Weights of a small image diffusion model: soap at rate 0.0013, 21.5 epochs.
Rows from block 2 of a small image diffusion model, named by matrix and row number. Rows with one number belong to one neuron. Each number is 200 + 30 x the weight over its row's rms, rounded and kept within 0 to 999. All counts start at 0.
Before each neuron's rows are labels from the 100 images, of 14976 (inputs lightly noised), where the neuron reaches its highest value: "top examples" is what is common among them; "patch colour" is the nearest of a few named colours to the mean colour under the peak. Only what is clearly more common there than usual is listed. The data: microscope photos of single blood and bone marrow cells.
# fc1: MLP up (model.blocks.2.mlp.fc1.weight, 1280x320), inputs 80-159
# fc2: MLP down (model.blocks.2.mlp.fc2.weight, 320x1280, transposed), outputs 80-159

top examples: cell type: erythroblast
patch colour: black
fc1.95,206,186,197,315,248,190,136,198,173,188,277,239,195,136,221,173,209,213,199,193,202,191,187,210,168,287,193,155,157,183,144,209,186,181,225,182,130,171,165,146,158,212,168,230,148,215,200,187,134,180,209,179,190,192,201,242,171,202,217,222,162,177,225,215,222,219,198,234,142,191,186,219,242,177,215,220,159,184,166,191
fc2.95,178,204,195,202,247,150,215,181,214,208,212,203,189,185,251,211,175,182,199,194,134,155,266,233,201,298,194,188,259,224,248,197,185,212,191,219,205,210,186,167,200,155,187,174,190,185,197,234,227,250,196,190,241,163,194,194,204,183,157,188,239,169,210,177,157,115,164,248,213,194,171,164,198,164,229,221,239,223,125,190

top examples: smear: peripheral blood
patch colour: white
fc1.205,205,160,280,218,198,194,212,175,153,206,217,175,233,201,150,228,243,190,257,199,223,150,173,247,181,231,159,261,170,180,256,158,166,229,255,226,221,225,192,183,186,213,191,181,206,212,253,211,195,187,236,230,181,261,170,235,218,148,181,207,234,194,223,209,259,186,230,171,194,210,230,160,250,165,178,124,225,236,249,223
fc2.205,175,182,219,218,192,212,182,195,161,192,175,235,199,171,232,176,158,161,239,184,176,182,227,220,174,157,220,171,199,279,202,218,226,187,241,215,223,219,186,177,178,160,237,218,191,204,143,231,183,173,213,215,232,188,248,163,168,127,179,193,219,152,155,161,228,210,199,177,223,238,201,205,269,208,206,185,206,274,277,204

top examples: cell type: lymphocyte
patch colour: white
fc1.694,230,207,185,110,115,142,204,228,166,192,181,214,171,189,137,189,138,210,186,170,227,232,146,212,196,281,193,184,176,168,189,191,192,222,233,205,109,169,199,215,212,194,131,177,137,185,146,175,204,222,184,197,85,183,169,184,209,234,182,196,196,222,230,161,215,226,199,166,244,183,204,227,175,180,171,193,205,233,210,173
fc2.694,157,205,221,189,272,206,196,135,200,199,263,211,164,135,231,200,244,214,132,164,236,219,152,213,251,132,187,220,185,215,179,150,243,199,190,212,180,214,174,175,236,286,221,202,221,168,190,211,184,208,226,149,199,197,210,255,232,199,215,177,196,207,198,212,184,232,180,199,151,208,200,199,202,170,213,183,175,159,190,183

top examples: cell type: lymphocyte
patch colour: grey
fc1.355,237,198,226,112,247,210,182,252,209,171,202,187,227,215,187,136,197,188,182,177,194,206,240,177,147,270,216,232,205,237,181,184,214,218,162,217,152,178,187,151,198,227,235,215,216,227,207,185,236,162,221,194,202,126,226,213,199,145,255,199,182,191,190,181,208,185,188,167,210,204,187,182,186,210,156,164,240,207,246,201
fc2.355,210,182,240,194,255,247,151,150,183,176,215,141,219,187,227,221,204,186,156,244,223,208,201,232,189,179,230,202,173,175,181,166,203,192,169,166,229,209,228,226,186,203,206,258,271,179,141,210,185,180,224,226,220,300,239,196,160,150,246,199,216,224,172,225,248,204,198,227,201,181,166,185,213,144,225,208,203,206,153,217

top examples: cell type: erythroblast
patch colour: black
fc1.204,225,169,253,242,204,176,153,143,197,135,215,155,202,156,249,191,239,234,171,154,159,201,191,171,197,270,182,177,207,229,232,210,234,187,200,188,152,152,144,141,197,226,262,203,205,162,194,178,164,149,208,156,155,148,216,196,170,217,225,221,192,172,184,211,230,204,231,205,172,267,203,226,237,168,218,216,151,154,188,227
fc2.204,230,216,186,144,269,197,197,136,189,194,169,234,225,156,189,233,185,186,134,214,214,199,262,201,173,215,193,210,253,300,201,148,227,179,216,218,165,200,227,207,208,185,240,198,166,220,192,197,199,192,168,192,236,200,204,215,168,159,212,139,115,243,230,176,208,142,216,214,227,147,198,190,240,180,201,224,198,234,157,195

top examples: smear: peripheral blood
patch colour: white
fc1.425,177,184,198,197,205,238,220,213,191,246,202,217,193,166,144,207,179,179,260,229,208,175,181,172,194,226,205,220,190,215,202,182,222,237,217,183,252,214,182,170,237,181,210,177,229,188,172,209,248,181,227,180,207,209,197,159,188,194,207,178,200,237,173,128,236,161,205,214,138,225,180,172,200,233,189,165,188,195,253,210
fc2.425,243,200,191,157,209,181,217,218,164,195,193,183,212,235,155,216,206,228,208,172,275,198,178,199,202,170,188,215,160,241,268,160,186,177,193,153,222,196,219,177,210,173,172,243,210,235,158,214,185,177,211,192,201,179,262,200,204,230,224,208,180,256,155,229,195,176,199,248,210,218,198,193,172,187,201,141,207,143,223,168

top examples: cell type: lymphocyte
patch colour: grey
fc1.279,194,213,265,143,199,188,144,210,172,185,171,204,204,217,243,179,238,170,164,134,218,200,203,175,182,228,196,149,255,199,179,179,201,195,215,223,217,177,181,261,184,253,209,128,172,162,189,216,182,161,163,211,183,217,220,185,247,233,205,197,185,177,209,219,188,204,168,193,204,218,185,156,193,219,190,252,177,184,211,194
fc2.279,246,211,154,249,206,180,196,177,223,198,180,219,224,165,208,211,168,217,207,155,172,260,202,219,201,209,203,200,256,192,194,234,122,205,214,231,172,219,214,163,236,218,196,178,188,232,233,197,212,177,191,222,204,265,178,232,189,153,162,192,135,231,250,200,170,165,196,164,195,200,265,197,236,185,148,190,210,214,221,191

top examples: cell type: segmented neutrophil
patch colour: grey
fc1.311,174,234,167,276,241,145,186,210,217,182,213,264,220,204,215,193,95,238,184,168,157,188,231,116,176,234,201,172,241,247,178,259,200,208,216,181,121,192,191,196,233,185,185,200,204,254,193,215,188,194,205,184,294,197,165,207,145,196,242,216,222,242,185,204,212,198,189,172,214,172,195,196,239,204,149,160,163,195,200,195
fc2.311,215,190,231,181,254,152,211,197,244,183,175,145,222,237,204,208,239,181,204,198,238,220,189,206,147,200,239,200,199,252,199,189,176,198,197,224,197,189,189,227,250,131,188,247,249,205,153,257,240,207,227,163,241,233,197,182,231,208,177,179,180,173,189,194,199,187,205,173,193,204,232,166,201,246,179,220,229,186,167,197

top examples: cell type: erythroblast
patch colour: black
fc1.158,178,214,180,241,177,157,171,222,216,196,201,233,203,228,198,212,184,181,181,205,169,150,188,159,190,263,164,200,211,201,208,184,201,198,218,196,188,220,194,206,178,224,123,207,190,170,153,179,193,170,181,196,210,216,239,158,214,200,165,294,203,242,194,236,234,193,234,197,170,141,223,194,254,178,233,223,159,188,188,187
fc2.158,190,203,89,213,177,208,189,176,199,215,212,193,174,176,222,212,147,228,202,187,212,219,194,183,240,188,167,170,242,195,176,180,244,224,183,187,175,178,180,183,186,272,192,188,196,228,202,211,188,187,186,212,213,148,183,244,169,162,158,192,230,204,194,223,175,177,213,225,190,188,197,184,170,203,238,210,212,163,166,186

top examples: cell type: erythroblast
patch colour: black
fc1.367,222,198,191,210,211,169,175,182,195,190,237,192,173,122,226,173,149,234,233,226,208,208,223,171,176,243,192,141,205,184,207,232,233,169,193,161,227,212,166,206,198,214,221,214,173,272,119,233,188,212,149,222,206,206,202,195,180,181,213,230,221,157,177,209,266,221,197,220,118,264,184,195,189,220,191,187,184,168,174,219
fc2.367,227,237,164,198,167,252,223,196,220,172,160,179,189,129,244,193,141,194,157,169,213,204,221,210,244,316,196,188,167,173,213,189,217,203,206,197,232,191,216,200,201,266,213,143,212,170,145,215,190,186,165,235,200,211,159,179,172,238,196,139,206,181,219,217,161,227,194,175,185,206,230,228,194,196,193,223,222,169,248,211

top examples: cell type: erythroblast
patch colour: black
fc1.344,184,193,256,218,280,164,204,158,220,179,274,182,184,182,222,164,219,217,142,194,174,169,195,199,201,240,182,140,201,165,181,225,186,189,217,193,294,201,165,172,186,184,236,178,187,272,156,217,170,208,154,223,202,192,188,253,183,204,235,254,190,157,213,209,195,226,207,225,190,256,194,181,205,182,227,234,192,217,210,203
fc2.344,170,212,222,188,228,204,189,216,193,197,198,273,166,195,195,209,205,202,120,169,151,210,212,204,201,268,196,199,187,228,200,138,210,206,253,208,265,185,230,192,200,235,199,158,195,193,196,237,185,195,222,203,219,270,166,209,197,184,166,131,242,184,213,183,187,214,196,176,218,193,207,208,230,194,184,219,200,211,178,186

top examples: cell type: lymphocyte; smear: peripheral blood
patch colour: white
fc1.129,183,174,181,164,173,188,168,198,222,179,173,239,216,192,198,177,193,210,215,173,219,194,168,209,243,281,215,227,239,212,162,179,228,208,173,186,91,241,200,192,220,166,194,205,176,194,255,226,181,185,185,216,201,146,182,189,189,248,224,190,236,201,201,269,142,170,258,160,168,243,174,198,259,186,199,182,190,218,155,209
fc2.129,188,196,197,202,212,183,216,198,209,207,242,172,234,219,212,170,240,237,177,217,224,193,180,204,164,143,211,129,203,198,222,197,186,190,193,261,185,201,184,195,196,166,149,178,169,185,198,174,203,215,197,220,224,187,117,227,203,187,245,189,177,232,186,251,231,208,235,195,196,243,222,205,249,272,159,167,224,220,200,213

top examples: cell type: segmented neutrophil
patch colour: grey
fc1.709,186,213,148,176,139,200,167,200,184,227,241,159,158,211,206,240,245,245,228,207,160,207,175,206,219,221,220,187,222,240,214,188,242,167,154,173,156,226,227,185,186,238,157,189,211,169,177,177,197,194,233,201,157,182,218,181,152,203,181,209,211,201,207,205,168,201,202,215,121,200,191,187,184,208,215,244,198,177,257,213
fc2.709,217,190,184,214,216,154,204,229,219,210,185,240,218,192,151,222,194,233,271,189,161,189,215,176,128,174,284,187,159,188,210,183,187,184,180,148,177,179,177,203,203,149,186,205,208,201,141,239,230,155,185,150,141,180,236,191,157,216,275,168,190,222,227,177,164,173,229,179,228,221,188,187,158,192,178,221,210,220,213,165

top examples: cell type: lymphocyte
patch colour: grey
fc1.630,213,187,218,184,199,177,192,215,173,249,162,214,136,185,173,199,199,178,140,226,193,149,196,206,203,219,222,217,174,209,207,240,219,250,242,179,242,241,211,202,217,259,165,270,188,252,206,204,181,143,163,194,266,200,203,182,222,221,204,225,168,226,203,250,236,193,185,218,219,177,226,222,249,173,198,163,143,225,250,187
fc2.630,206,199,172,195,178,202,172,233,156,199,208,175,206,180,202,193,209,178,228,195,287,165,209,198,206,210,193,193,202,185,201,204,236,199,235,211,229,207,183,219,212,237,209,217,229,207,184,232,169,206,207,269,189,247,254,174,132,143,221,201,185,227,212,217,210,188,213,164,190,203,161,164,216,200,148,172,212,191,269,196

top examples: cell type: erythroblast
patch colour: black
fc1.72,175,151,206,198,176,235,194,141,230,177,193,232,251,227,227,175,241,189,232,219,221,177,166,220,220,268,207,188,205,157,189,229,174,154,148,148,174,196,145,194,209,193,231,220,272,222,204,193,197,192,161,210,160,194,221,182,211,171,239,239,173,257,203,241,207,206,198,215,226,253,213,196,232,185,241,220,197,219,185,207
fc2.72,179,219,156,166,190,170,212,203,149,186,168,204,207,155,181,181,225,211,140,182,174,184,236,187,194,181,198,220,197,193,230,193,187,202,185,167,178,165,208,206,201,198,164,228,221,141,197,210,175,172,220,281,212,182,234,148,197,136,157,88,236,238,181,182,191,159,194,158,254,203,169,200,163,198,211,202,195,222,193,205

top examples: cell type: lymphocyte
patch colour: grey
fc1.193,228,151,165,234,234,208,163,182,213,186,205,218,226,232,255,171,134,201,156,192,223,179,187,174,162,251,203,199,168,222,203,185,188,191,208,239,171,196,233,212,212,214,218,175,206,211,235,206,177,240,251,160,222,236,195,177,158,225,218,257,162,191,195,222,212,187,200,223,235,217,158,170,217,195,198,220,184,194,198,212
fc2.193,191,185,86,261,215,222,213,170,182,231,171,235,225,180,168,193,185,196,189,172,186,224,196,177,191,265,191,191,177,216,208,205,151,219,195,221,169,179,222,178,188,238,202,167,214,214,232,173,173,160,195,187,210,230,212,233,196,193,229,182,184,227,264,180,184,172,204,164,189,223,236,152,179,177,174,181,215,189,220,215